config.yaml
model: "audio captioner"
dataset: "synthesized solo parts of chorales (CocoChorales)"
train_examples: 39062
gain_aug_db: 10
noise_aug: 0.002
n_mels: 64
hop_length: 320
input: "log_mel"
spec_augment: true
win_length: 512
tokenizer: "word"
vocab_size: 56
encoder_arch: "convnext_v2"
encoder_isotropic: false
encoder_norm: "layernorm"
encoder_activation: "relu"
encoder_mlp_ratio: 3
encoder_inner_norm: false
encoder_drop_path: 0.1
encoder_patch_size: [4, 4]
encoder_conv_stem: true
encoder_depths: [3, 6, 6]
encoder_widths: [48, 96, 192]
encoder_kernel_size: 7
fusion: "prefix"
decoder_width: 192
decoder_layers: 6
decoder_norm: "rmsnorm"
decoder_norm_position: "pre"
decoder_activation: "gelu"
decoder_mlp_ratio: 4
decoder_head_dim: 64
decoder_fused_qkv: false
decoder_bias: "none"
decoder_qk_norm: false
decoder_parallel_block: false
decoder_dropout: 0.05
decoder_inner_norm: false
decoder_positions: "learned"
decoder_prefix_bidirectional: true
decoder_connector: "mlp"
decoder_tie_embeddings: true
init: "kaiming_normal"
residual_init: "zero_last"
optimizer: "muon"
muon_scale: "original"
lr: 0.031
momentum: 0.98
nesterov: true
orthogonalizer: "newton_schulz_5"
adamw_lr_other_params: 0.00098
grad_clip: 0.5
steps: 5700
batch_size: 64
epochs: 9.3
lr_schedule: "linear"
final_lr_fraction: 0.1
warmup_steps: 1140
weight_decay: 0.05
adamw_weight_decay_other_params: 0.05
Rows from block 12 of the audio encoder, named by matrix and row number. Rows with one number belong to one neuron. Each number is 500 + 50 x the weight over its row's rms, rounded and kept within 0 to 999. All counts start at 0. Numbers have three digits each.
# fc1: MLP up (encoder.blocks.12.mlp.fc1.weight, 576x192), inputs 64-127
# fc2: MLP down (encoder.blocks.12.mlp.fc2.weight, 192x576, transposed), outputs 64-127
fc1.90:446492592505511522467516528558493485437532455442480561473424447463555511560431554452481466526421536471462583458421450508469609452499477431627475489492570485498507498516530472522452506396547553
fc2.90:407433528449555504474446474543509457477451452475469455401543551518468474417576588519579491528487509458403565477479492442412579587463445467534545458511616442573469494442496469416458548506509434
fc1.91:475484548488544505411445490460517447524502506478543560438494448556429492475437503502591500472492407508484539515445524462461501475552573512534636503533532508471538496620357499542462405508514440
fc2.91:491452594526416552532485452591395552494461494537450458517456501539494563421499583494465478548532446513497494463487429473483462413469557518476542531458484535488491452512610462502403477572522567
fc1.92:533525429559472441515458614491556473450514521536518557527519529491482526522554534577515470508508535565502497497602490469563431465466528477459520447521515557545538478497542507420592591465477527
fc2.92:489544484504507499391426518578497485529528497499483398420512459442431508539573531525558491460623566548514408515469411492505520489474480470560457527534453444529577496517488517536489477524572626
fc1.93:576624503497512479569472538599490548533465441525526577568470566489515446472560398477588438468432513498498515453469574518489448453504542537585514438397499432468503444501531504502478528518498466
fc2.93:519557461521471547500418475543489467450525536500555390568532546418506553484536506571530525518461511472450501526511521463521606481543468501454519546475490497412441680606564507479563456526424506
fc1.94:497495529546537506505457441615436478473449550536489466481541513547518464448505480588463492399472533491613485459541552458497400537504490484484496377485401538626484559529537469519527554542498520
fc2.94:471515525528451471531430443504592450531549430446509526518457494426564546478473551546466442570611548611450556563515516511495566441510449651382506406494460560527507538453611531520484499452513537
fc1.95:510512545487480477461498411478583562498462339452515502499567523510409451442470500446462513433471473493442509485551582519450490501387386447495532491454494542514588526465552502474474586474512525
fc2.95:489438526567594548535480584596499533504550510546448527514429544447384485546458564470572515451429484485527505557465531483456511598488495496411518535508418542515467565530522504435448434422527382
fc1.96:482523520496489448558469489538455471502497573528461434488614491557482487444528588484506464611496477467553471479518594507481487432508577445588536455498491558529473485536421474438510520564477474
fc2.96:432387531431497562509558489573541503485519460521551512539523485582488493455550536499543520530535539497516591561474575560447540513546471528521458510483515501515470469583437521417481562417548388
fc1.97:463571514489506530516560583502511450479531577452477530490562525494507491491504503407486538418558570587557566583509493481417467513509564447501440416497517457457442487476500597473564471514473504
fc2.97:445510618557468431536443461499448533419568465447505542507473413376562537541578460434502600445539532543512537421467505560550489438513540475527536413460518470552572443432576624488548441521578525
fc1.98:479471532544401498420461436575511519419563438512526504483505534549543484577475549461532486500620569480527457455522501549477527525482502362487498676460503569414554458568519442481592416510381516
fc2.98:455518512539447489496501491525451520511553502566403450482508516540455377478557609411504571529461496438461540482488435397515489536491497504460531585563449396516487427559482505535524495479636441
fc1.99:566491544554410495460579533507463411444468471527431543606532542548424510472518531538522454657513472608483452567486493467513461518527529439440521585421597532482467519554453496521452468453426466
fc2.99:569536507495430532453537480551494495514535587569571515470494540420486399457492562448508512527500442546556518435579462534475440559487592453487480481601597439511444627568620506458528531402476498
fc1.100:466504508463467456556536439481497488531469511524575528341534495517499584434469500487513518479551415411541482492438519473526553536543542461563463482465451507462529449448444565516458452467472458
fc2.100:498499429439540520600546351482491522523530513485567476528529452509505450508578593587528505470465508517509485486477557520520454538474553569453506599496535455503533507474599467529437443475401438
fc1.101:517453541432528568457469593526461481482531516565589504548556496519575500559483514445425529517475500417502494449433534398411431460485556475525560539502504632524460420486496429484525489544501500
fc2.101:520536503464447414468508456490649509422382580465433509510476494500530397544459526403598537526495503400466533487568452604425498537484542531514466534507463397497497470594514397476480460469418532
fc1.102:454565520503454431472519612493477495564495521599494612395459459430475435453534541530532417562547504517496483562462484456512469544418529466545435393507473552522552543607521531520443476478442472
fc2.102:464479524491519514522405472510390356472481527390539513557483523487564467531487454521537489494480522476561506549485538431505510510508478519540416592503605482468480459554464477436478456522526506
fc1.103:411344526492542508589457465510429475436441503521438463483452497560537487437503513552431457647469366454462427506548560436577524585518469478531580563477490549463432498523467560508552533532454577
fc2.103:434491536505466551500529457548528518506496480464472475468477516426435402507526509462573420567464574503521470566523520463532457433542540471464561487501551494482543461463534486486535541506536567
fc1.104:502446478444528403534354497583540409517469475498467571550432441572489459522456547522457517436513459466561546454447508495494453537425541504520447436488501564533559564596441500523453561570494510
fc2.104:463388584540472483535528516478442522462515490567550587498535424472513477580408563478476504542505444396569476515591468500451477433472534447462515492578483482579492488546470541461475514477416487
fc1.105:514475505634559589454545523523550536526596498574508402430629424537500423526463497504501523488520393522461530516491442558529502538504493493475499567412496498532480517405527490563613546532505450
fc2.105:619527539494442558429544454474568451514493516453485555500459522435467523567485425535448495475566373477584477521586594425522439562494494488425499557466468460513515420463505505587548546512492532
fc1.106:501486522598505446545481528481590480471484510527402468488471409517552511436489500483452492430475540501548475516524491416537540531486524497494507554549404451446449469532517408542407507515450381
fc2.106:478488486467593459577492543535522568449517504578528491656530530536604627459518439487497434552504484505482477456461560634552463493459380559477499472467537541604518473511541496456572546555583443
fc1.107:493594525473540555566659503481555451559525423392488480487449540496429502611364485402557519526475438427388437540530462479557513541530471486487469420455512541478392482481502558529546519496469493
fc2.107:497530509496474592536476538466561503507567472565519434543456551445452484534482504511492448480454487485471523437571544516575451468453523451529588559482554557512611509485445478475471360453474520
fc1.108:530507409500441530506469523461527475560550482535566509454440466496511520479446530443450536467454481533402519442449395399473527491551531446455573552531498448558541508491491482502567535512591420
fc2.108:526520485515491497497464490526485530570480524474421480456480500459530466491563541462487510475531543530517492587498454440507510576528417481450484487419389533520486507530476531501528521491477450
fc1.109:570438477432550491483510484505466434527446480427491499441500539400565458489505501383556520533507503508390565497467516547520528513470568542486569596482467476489465393462516372553529577539525533
fc2.109:524419477520492561597482545469564460494588473540553479441528492341483468573511510545551432515462568454525519443447609487493546515451496554504499488516477425475531453536511471444528470516541439
fc1.110:525484557404494496467467540489587477473502454503583496490455509502444450466545435473552504558509476424542452469436570417489551578517530494472528450526474578500510561421508542364558503517486498
fc2.110:513495495538444606521556430474438428501391524515453476521418427578485479555525576461449495482510525412417533518578447527544441527528493459512556483487594523412547547510485612573399492472463410
fc1.111:508494533466490478452462469553607433515547516517408486534555537508398471485587502482491557493541508518471492539466447460462508502435567519587562544444458513528474466459452535442505621518529378
fc2.111:533477487442465559559472411391433486384486484526497515416479523390494529509425533492561473513478466555542558540572567438422548453591488485393465481560453512524464524474493546499474515410543536
fc1.112:525475466494474587508400542473505539441472518509453556587499564540609523480494590553478470509570500498464594535490492468526524487538546394545515496415489525549433441514447519528545422552475466
fc2.112:386521533380468464503481533499511471547531431518491533493495567416557480526441407421457554474454560492414570462540443499436565470418414464525522450524500512558523507573554518516504507442450548
fc1.113:472489600543500389496466517480556505420502506541519452488526632480506423550471466486497524464539502502557454568504476473542545422470545564421444523465579498535456529463430474536452496452595432
fc2.113:550556540545493507448526505569501504425536561535521486501569483518565520435504520487612452489487436362551449450508577540494493486451416471478499526510405455431586499464565456479529600491525499
fc1.114:549548469461460468483496480510472555538529546508499485503579471452374477595449520508586567492498530359517506534479486459454462457454461595516467529381598478617486537495504466520506389489567568
fc2.114:482581419477562494487573400579497519572481635496541446572432471557444454458408499492523461561517446519502413532498460553543410493526476504557517547494427609560566544492486455485527519606490495
fc1.115:443601525510491396435565534474553486585487547541499540523500438501539504443393440482562449535542533447528529562484445489583558514516545541581481535538570532543518533464508438491589522429569502
fc2.115:504486527473578514413475420557566517469495615496523461544429421431422470461496513466349553505434539555490514495507460598491464492518506526469475461499589468446485554500554539508470504456498574
fc1.116:580474534527626501513531495505511524591505452585501507512571513456536537677446445467474512379377431502542527472488501524598566500550504478533383614471474495457546535509527552454490446553493555
fc2.116:527520593524512494560545519463474464537580509452478439514451611455438458482496401555489520584466512534464505460484495461572502466532398455469508566457557522451532413548473507468429490504503564
fc1.117:540417426450624545517464534528506500493509477611511551468408562409502511531459481496576523431486467572538465550487482545488547491459484576583505622523452420374526505513479506448417558501552525
fc2.117:510439487496517494497404502528469506593511509605454475544571474539609494558402505522437409516521416548495576457464500496526537511479421525588476516490553523481505537381491473562491415473452524
fc1.119:432538424481568473505382468531475451508518618471482586523524518443602496509402492477518504507696528475545487453540506490542553543510461484555433537352460622507501491501569592490458574587472504
fc2.119:439531504552499500386530581510460457449569489506458385461555434452496419409458511484450465540562630442485589457533460508509425533569487617541462601512459485459480486477485567488548479589563461
fc1.120:512521516503570607449470498559460552470456403512530529498434517494488458547523527469514500494463523503497495584505575451528411521461499476505483475439587535475443441485449494448494477498475540
fc2.120:475492524474517561508464474485497487556529535487499503514529546409466434441473578504453529436448507372429560481536360468468512528486521527602524594517463470618491517522559509443501467515506590
fc1.121:490551573446509462473429485485484443465552512528592477561510440445524412492504527439498430518397580408596467448438499521439480474460490491459485497472445568502599482516581466439473485509553484
fc2.121:590438434425495511445443565458605419510446451442562468464553450615484589462503475437500538525570507496478455488567461578444413436560501470542496509542556558535493466520486532574506366515565542
fc1.122:626582487519469483517393447509542497575445508574543519437587570466485538450528496606503479399577463480518387496515458599543568491477469437587543448465523507479497527500448520489526534562485480
fc2.122:447585437480522455525539535534576541450506471448545522521578412478437531514479524488441523481566521470418601527442595527457557468486470490497492482506586546497467424528556458508444535460489530
fc1.123:498523495512500588462555520567460529510486529447387573444586501493555551576481513533449506410566536443478608524483498518505508551518397618483476505474472509413426501570475498509529568388451569
fc2.123:481471482568579457500438474471500592504512522369533529495590450400497605552499446499598545543483455531503568445482513571516583496493526447508538502476578524453533557449458476582559487465537446
fc1.124:504496612526455476507429467468514512492486511513566476560548519437525436479428524560490395560596576566540407554503369570533496582515525614481515558488588496444520546507488459548518575493493553
fc2.124:555561532602477482510482554485442539618527428508460543430429552385582511537456623400546436580518441502506570458565515464525531490462546509517584549428471487574518472525485529513596498434554422
fc1.125:501510547475468553526501442503491485485517418479449471540477575509528510497422456447411458551536496518479509539574514488436598432488540421465526439527556585486516555478545553511435512563477559
fc2.125:452501477543564537452533459495534522511568491658493461536528554429481483468524468491649483515485597456517533508553569487515470415517518523610470423477499476462563433478505471450499518462537603
fc1.126:553480537512536576543467448559482457516442520523540557471542506342509458562536550491504442464450551488529555482474537537519449509451603563562617506599569502482511521534460480487485537511470565
fc2.126:538519540367455487445508538503568424514504469462419496423477548534407564605455416494446495492471606518466478467564569553473504402456529516482502556559581440522465489479452592497485522517593475
fc1.127:461437520498400496427493514510533460516440484605488534613531507470474470488441386549412448528524485521576553541524478403451569498494487402481526487513572544456463405489521525416453490495508496
fc2.127:527426496515421535531509467622482474427494506491581544490478533503522452392505469483493512492575465463532522509507529523467549518454433519391543500599525483490518511481407509525459487581473593
fc1.128:446562601477511515495473507520495565479440525599381439444475561522497528507582560489512423546444463529541566493478422486532474479518561541493512623508505572528461446532423455506559479485542466
fc2.128:542550491541454577507486572494502513466531569520442531534555603452408435466532464487535461523503575544534518537563543569574471515423473562561524519569487516546517496522516536494546451493486488
fc1.129:469515540454395462541521580451453441442469525455473504553546510463535470471521484531537531543510441460536462478535517456530523432584396572464455548471505580417509475550557556529474491560529524
fc2.129:468580452491430525494522550599525527492429432398421570558491505451446459539465522504574407511458581526518488475484381550528368527398504475543508481460372569520480458479578523465456528380560497
fc1.130:555498465444513470497507561503558598492498445480509529457420549476486463511468542504531403466578501506576459615526450519494442561521520533497539475498581506443549519503532495545477471439483490
fc2.130:526492469484523421530509477456463449443461565437588509552519557491516499536450380542531530450581500545537467482492509601474581370444519559534571576579573451506488502522528477466442503502455565
fc1.131:520527548453376537510482479599543329543533500481489459448479454527533532472483394452464475587535460475525515560437533581469614490443466476495544492558495461510491593477512481540405589479555467
fc2.131:496459540444532463490455503415471473487489518574396526474462543523402501547575493496572485446471435499477429538554423444419482463503560565509378554415627433423466477476495447532433591449564561
fc1.132:494460597533412485527492543431652496561517471538520454510497430463523556494464376516472535479492481407491478547505485558434575410550558471555567539503496436540529435496494504513549519518551431
fc2.132:526478522467513486493526545534542515472524499466488394502495549517592480498610541498579589459543529502522392543532548393510464385466455518467466436460599461517416505574503453582518465504472463
fc1.133:517594465548517479497453515514481590532532503455525506517389386483490430452527497572507503506494499493485590447452406506510458514505486545545464523573436480606422479501507443539498517514428470
fc2.133:537539512492484590520491483491452401507540444538532542477543552538434446557490524430584499553488448496443463437437523505420509508501428440449467438482494506393539575474519486402439503562495529
fc1.134:535588415361458532484523434534526485472554463537491476516540508424494474542454496582432530445485509461563527534464546419510490489459525512467491466394553491508576541535532581627565538553451396
fc2.134:548459434461473465507442537399488440528480610528485482463448490563594399470501581534515461449473517566565416486431556494494464558552470537450537484476479494456498509411466417452515512477533522
fc1.135:503498541467595548572460527502435524489553482471507558573418421470500510570518533482532502465528411462508501509495512440510593514449475507501634477501465514514461443544512465519497520462464462
fc2.135:514489530520578504615531526572476486531498556454559518524548488462465488487571524527627404465533384418468518538457584602475538436564491463470423395547482474535528566428511435458425458581569526
fc1.136:528507502432444468487498522502453521462471484500483489503427584510593515544465593503568605525509497523471464478457431457482494519463427408548468544510522560575435451505452463366577562508573428
fc2.136:493526483498480501512462507546491464479549503445622500531452436562445487499509505457531455498495603536525465500634444414499448474446471575487528481548532504482511517518575474506479527495420528
fc1.137:575393428502513488511544498504492454401440526506473554505555401496385569613488417485545480582414505613582393511559473552476523493457441443533439566521468542544432460420540429581490528486444495
fc2.137:522541562531492537536500481452612541507464518541502426402537476537508476531571501466571517563441502532454564457467478447518502514434580493595542461519540608607529393437449437517590535508435486
fc1.138:487489500528518510466418540438571454453509508516560521474448397541604501419456547499478465556482436586540519449502450576510515562482490449500502504476458398430523483526414488500501487458478515
fc2.138:470398458536440498564481487441479476452451564414489423511504541500378438513506554563603493592453425545498481421490463579516497513544503539569522513434480463486507530495566460512528553529473447
fc1.139:508424395510439548569565491486422439467464544443611462520472481398534507496556465433566425543582573497568494537469659562588447488456424454499518512505476538476464489514557563522570550566453548
fc2.139:496490447516437540590553435459512440515398522503487515451572458475536582505623469443520514530546428576531562448536450467499460553501499617439508531464462541518585520442418485507490525509525477
fc1.140:418530531476551545462495472513474472569512440609455534512485529488516606490522506533509538350530536545541508489431377400456590622507604532485544484423503441511549593600476451432461558489517454
fc2.140:500477460468461471532551405492421597502493444463529502524523502406503480495532499544472536494555503558405463534578530526496486502535472551500533525486492480431495511544443578490506561496487513
fc1.141:510555630517508523438586462490483464498467498459538534479420520481447525484466485568465449452471526471636515499458483487462497527509526387448625513473560504481520490527537384569535546463584431
fc2.141:497598458451463441479417508478476463501409614490530540483533487474484502461475383489509443501544526607579488449533542445500543531506440491520420560578431483511504463471518529577520531493480538
fc1.142:444463524500498507559555443524491468595492523461510352436572553474581515579559437547424464536476384569511496532470511474384533561461427589573507521439496485511434531540499596484562439573430464
fc2.142:479581487523490436463457527472571429590429573481477505503587474522495539575495516372430449513472562508600579494542426560486548578527459459486448503421511491438558598452466549493556528495473541
fc1.143:460536503487564500554518553532441537429477436507471573586556505392478440611457514472559493422522461457450479449466527647522548483496417494496512425409428538576481467558572494458468542518521526
fc2.143:494508470520522466504475487403444461429540522518587438463483576583393485507445541444539479490485429509520513465443527457414529535507531489454545475445510509607373509432589440488469574504523442
fc1.144:506450474529557438526504468472603554438403470453650457495490467415424561596525561530529519554512535557532444408630525548485491420541504633533510461488531448517467458499504494478525445412486477
fc2.144:459558472652492480521436479504472510536512540478548508398422466526559525491503457498493420504529528484475534425484486460459470410608618492543553570548542423379534496567503504513463492476561491
fc1.145:505514555461563394478511525453524533411553480544576543371499566465525437501503523522421457577530509472408509492481315493554540515465506457503365478506462553500508473527596529433454441563515534
fc2.145:483550501503552460490460383446435517532441474463481391585490600516527586428348453555559525488497425497571554470543434451545519546591468555499448487525483517552539469532431490544484440433509408
fc1.146:435459430491558502573496498454468567459521548527567526493531462428477580503474456497490429498388479473505490457569509479506521553479556478582447598505466552392498521516532491495545519514533466
fc2.146:581459526441486508601451678553460549532549467434489433562458585507590395623433481479518574480521517606490430553505496515502464514593440528525429491493420532504461547477435473486404431450471579
fc1.147:502606559564486495600493380506391451492447446492436518474537420558488471509530515487558531498421497523487539524483498518438493545452515416506425458498485426523485503547518522471479546489586567
fc2.147:483471576503482460374477411588445499500537487574574543423652500463516521486515503510570404484409470410456460488574527529447554510472540405483441529421496495506526553426453452464530463496525475
fc1.148:535510528506601535463552512481528467552549459553470538493400436492547509389441556457510475482460513504460571543484498502437498420500458433567464545412518497569546519553513443508580527457589415
fc2.148:502579548519449481477564495519598565493490416509528507434511471481579478474478548487511519497489603432628586461525500590589543509463556476461502491547537572541474524430528631457590505405527494
fc1.149:528456533578545391511499538474576464483534479439618582562463508512557466508499547589566587510363459455477497544511478440507425537528505453497537510509467504456445564524646524438480492599513543
fc2.149:492479513516395527503363514554506477553479489498425559528498540493523423475478563468528463376527438537497490507492532631509502483481481491540532459554417505570560479492525516510556374487483495
fc1.150:498417498472553434464430535512459412548490480364598523467544595537502580496521486468492558524514481464541475515469474469412432531505528500391399390475461581511483392571573450556493525586565568
fc2.150:498549550559527585492507430436535469566550583397420506493447610480431503489436483442528428546462448535353407506532507504560466459509601579467581522495438439471543508435612455496465493484550486
fc1.151:456461418541513661550459422567477527504524533522460478414545502438535476531406463516455476481440394539451513453495647445489432534499474465599530518566466506420456494564504402511499585545586454
fc2.151:469437541560462455451370456516505530544533482569413502557603476501562480507428471447372471491521481487438456511491526540480614510488513409513452420531535502516441498592548515434509537402513574
fc1.152:462523532416487468487513557476509328539513545474522486526559535556440480559515556459529521531504581471411427497447580540443548540474503451461430454568443337510477390495516435464483464471526476
fc2.152:562450553467545421481599459476441534551546440483489518497438465437544505493483515387489510511547412389526507407519536538522548550528563531543470501493400495573507425485504494547471547442414520
fc1.153:453490491513524527449516423416512476578444548499368532550575501424467508459413514460421519417570473485466490493486576580494490553517548474426434555498511380537446511440532507489426450504506454
fc2.153:586432423546505425532479489449476469489444538508513417520466523544547550568435484527511432493502478393535541415409537456443551561511611437465492514575523506464502463534489443469554543459644440
fc1.154:492545454444511518545595573502540554531449478458503486542544534475622449489532593461510497551532596564456507470475455453530495514424560422456526423477408521580506479562469383506511470449521508
fc2.154:487467487472486447463542441506553506572452519501515543466500509456586373509451441431477460575613401555496470488539518524593465482552466486591484517597444521458522534450477497485513412535536400
fc1.155:480520485486525489548493495505541395523513489490505544469457476431526521460525444506481427646490457473419452542510576516482500512537470494430462461549497518439525466515555605452560469523452394
fc2.155:501500562542531447454492482460541518521509499462542498511477614517513507572604394492569525609446426493450519519484604452552546452595540472478437483443464500439447492549470508445466446424420546
fc1.156:503490490529546468540472575513553471498490447516463496547543610507533503496488552525501541512507469492514508473449483544500416436511406535438473609551464549620490522444411510456520486602492492
fc2.156:400495412487503499549509536456523519493501589420499527426521529518493507593515512413459524411470532455529483615566508633439524473499435562582473494495459510487461525530500483519427411499536508
fc1.157:496536567518468499604470474461403469444460522543503485512461432450529501454580610426475492469459488459478519474486516407571564552511585530495519477460533468506515513568541567558500495502515494
fc2.157:496591495450552526564489448505576502497428542493503547423488537591560484492547581505613470483527589467459539612532529516518490537526464509447542500594517505562522509542514503619451453526458565
fc1.158:629496473522548492466495526496521480465513476531469556570477519541502437480541386415530521539413408536485489487447547458568506398452512483489471463525481554467475569431515469523503427544474583
fc2.158:472543560474444555582413471456458535448490573425424445431456562474439487572513584468487499407432462502597595497424430509523481442502501456549473465451497559520540433458525536493459486454447602
fc1.159:491553493528362439515507590396470456537488476572408554539594516401439468624538486518496450457567429441478528462450592474446465540522456441489413505512474513551525412505476465550512449501601510
fc2.159:461485566535554606566497512458480484503470620494448637513419503445425464539453514562515492503461511525464581566538487546509552508464460485533483462446498557453481499523547442537463516399504475
fc1.160:576551396494555492472594504442456500556512458473466558464446483508481450463502441479498484516533470544488514578470399534505499446440492496561507581490462503435472494371485527529492560481497490
fc2.160:485458511490504493574480371384512480504429466452566437528495502531456448435549440502523436532606396470530538478445502484493540462519435393527458478399433544497488499446519452514532495570530467
fc1.161:413532482475528457431435511469506480549486409488451454457452509477438434579527421540569492441546460523573498419411416498457561470495525457547436505502517564502443546514470534495567414455521406
fc2.161:430479434474532463415495468535474548526459507506500478492469401558458541493483503483296521554430587401600362482531561519545543509515518453580469526447596489510486521510494527613440422561501546
fc1.162:432446421505579422493517507575522567312445478493410546579548424442449530502490489528585495482429471477510571468457480502510417517448557563419498574462512528488488520513573527418545470514466421
fc2.162:495440533473456589513466494433477542547509475532491540460439531510502438478528610458423514502484475457438520498510550554460471511517380455514480507518463559491554632548512449528419487482521481
fc1.163:436483482522598482476514517429440577625424444566531557481500482460534421503536540496496413579519490552588487477503405563543480523528447535553565456474478478461426467544460470463626515456494414
fc2.163:436533601503562479490584530535420538486405510558522481510552522530492463482489489530549456547473467465511475435505495492462542496533581442505505496452485414477472489521556505509534462451484506
fc1.164:508420547508577509447523477435449453477457442520502557554523416524566548428433533521467498447409592473415414581461574450494523446439483532523564457568452473438497533517496521602484440475478493
fc2.164:501508505494474497509588504377551558482463528475526564530552606506484570602514540517571378576483485523507524537480531476537491520488499528348472452501523517618495429483534566334508454481475497
fc1.165:525512410453483552492615525546454487505468536543457542487577487510444504490473541546401514558481503477604451509448479460520371443447474492450422568426584513430445506463503533611545472540442544
fc2.165:510509502555495492528534503538478475427467539482444550413562527520450527509434589474619567485578459428425492576437566481550445553481502451524531524479593500518497416545445447494535485544541459
fc1.166:522540443476556455479564478438367548473394461490531506559457476469565529524429503560476395506447401536488478569483423525479420549539515596507530428529530462533452497594473554565553522517520508
fc2.166:399462517496525581527463438578435503511525491477370478477514512506558571526475476477504380424511411493616522500542432454491504528563413588545479492477498519493550600462557453503471528525440559
fc1.167:545489429544607528479472453592490478463619454544549516500557412409452485505452486556486480469620498532491561489533448558567474524450409490571467408468425473445523480590529578456541464490541466
fc2.167:423570517484554478513425568516414577494523528486448515437497539503405512500530600470523507526466514545477521429499606541425511500456509500544503512456585513558572515545515570469606549460612487
fc1.168:419555492537466428598502523599441570458500556416528482427525544539555502507545529470494582540463605533556444454558429480450531435461495499433463446504516506519504549388577502495520445451419488
fc2.168:525518470518564506486446488570433473530425498478415507587486445467489488480528428475447429512473460510464514448544493533513481465529524514425513578384560477487578455478585535489545533556461493
fc1.169:452548389457523546510487527363616504536503452550533522713441539483506426524440449423474430493486418475587506513475452408600554620522555445486537542513481428549491509469455536504480564441498525
fc2.169:442513541481445419480484427528473562354507477517429509541551538426491536364431412472495523449547482454473498442549504550404481433483547539517440454476506424461495512469487519479471485447588520
fc1.170:506592418477487550454495467457502462559445545567533514488577493434490468465499508561449478576564540512582625541625470432462646470539487507577538442560467508491522467520472528552510505571436501
fc2.170:523563518519559497479510499491496480513525442469507517557587414603538472465429454499558478525538466469498484629558434454421477535532439470607563511440549514443474461562492517436546478520486535
fc1.171:537468432519473515467575404539510485513507594515430498530509426512466473509511433529497509468475583499525391537485475406515537461395457483460573554554434553514523395576453461486449508485503662
fc2.171:576513473481516556554496451371607477483431399485482509527518445507495528475483555568485488477556532476548543464514494441472498502416503574471480437614448528462395487462453491501456612502513481
fc1.172:487442462537411570377534482447579469483466556589527473567496516406510505508507470511515470525508417436532399609506518427476463499459576491506487509532485549510453512457496559454556557524536489
fc2.172:514482557436500466408458535514466547435520494521512490541420461394474473524492464589519462544485502527545504500541534464499532473527473527431519538441442368496526534487522487519478507563570657
fc1.173:550508504421493387492562623452502479565429506552480480517501539412512501497467497483581483497489508497495462444521476464525475493529544508484580492522487526505447505505521481434542643569543481
fc2.173:440503511429450507405470496537493492497505576490447439546446543418478457515539585523533533551453503410473570456424507505493512512397464484483476532550515468473483595544443418554476432460553553
fc1.174:555489436534486458518488551560528459464475540498499532529492485442452498479547570419513543517562513490441495495474494521492392390607405520438609488597549586517492523511550549577522500463473445
fc2.174:618597451517455502479437507489476528442502533522542481515539384408573577487495520499538491540543483484549461433544421465533554414520530468503566477460447475481521529481518511464561583485471472
fc1.175:401470474580480518486512480509504479480499478558502484511516527420517613570482480477489534431480584482472484496477540502552482548569470451524494526500527446443378417600533377386388591509463493
fc2.175:450493489477539520507551500441432519456435450427446602550454464534572586553473477461443431533510482442561570582465557438527451479534513436375486465531575498493476438493570536471501531396462426
fc1.176:470563498432430460565528457643522577528528456466448591490485501586532552491458583473553503510586513534456476391536512434514407459432518516574501441491484530510399518520504458496532561484459437
fc2.176:536581509424491488399429504460417561474484647469438400479576499492577512464479568533551468485562419521476503534469592501482505521492516489560436509578601430472521427555556436482535508496391520
fc1.177:494564442467471526478556502502497560510424516583480495480440477510535536558594493516596512343431456553491543478428556499509543547441470443494435574525503555470525450541492421498526520523498515
fc2.177:483497520470561477499484505578388524504510583474546552528450462463589578564530499485540432498553418417492361575481543499558491411529474427486418535561504508500448497560515462558405479530423446
fc1.178:570464476517527536483592536478455504410476521556531520534413433549420456375523462524553465481573463560570428533537400521565529469474586499470484513387509483488499400495466543466547469468521494
fc2.178:539480522512499390467482434615509555590488486461518492455466520536508493457545560438474529465493379406486572556450530475502498505539583433533538507602470553528496410512426588529477401522468569
fc1.179:523487376487497456500572542543501481455566425454545448482488488513552510551536488498565590446503507437501394442571598549510535459467426570541555440511427487477507515435541485482476421497416437
fc2.179:475485525493434436449465497523452431437571510533480578491525515500508455427461496530475498414530493453521498595542560600508535553529599504529500532557594538494446507503505578484437400507487487
fc1.180:460489441501513483500442524497458490485496499513548431508496486529477563606609463547462427457496590536507541465511459467530523453520546534504480442490483453603538526436546593518453487428489520
fc2.180:531549524559504464579442485483527510596523474519388608596456458471504473497453553497414597448460495507509435460504419469439471507475431491423564487466451495440579560601513492582500594466476555
fc1.181:481459442545555411445549471529522450531528472550453495535413595518548523533437400534523472544532554417504512553500530505501504481441516579439489432405594445487486565487405472458513492415425531
fc2.181:484545603420440509527429440523470569465561484532523513409522497483548517378584652481466527474489512522502442408482510591531533525511519483458566443495576508506526510548519520533513483527464492
fc1.182:506544440520493460592500495479568445535461470550541566470562558419483629475535525530519431468455531483524518481433544489413565601452500476548452472442519488504508531487459540474561518613465484
fc2.182:557456444479525548531551576423561525542504455551548506533538567455533461487460475390529555517404478510453474548543423654528523486502560504491534436517468469566527571444480572497413469454482541
fc1.183:539560547531474474530559407501411528477547474461409548509523601522484575516564491539441494491483575538451517396473439484439437466455521502454589512516544480488532467509512516519528429559550617
fc2.183:555465553505459578468495454552484553466489422517469558460476470451529517554496539516509475431486498529541493543527514501431486470506404426470464506474499454521472482555520506467575479534400422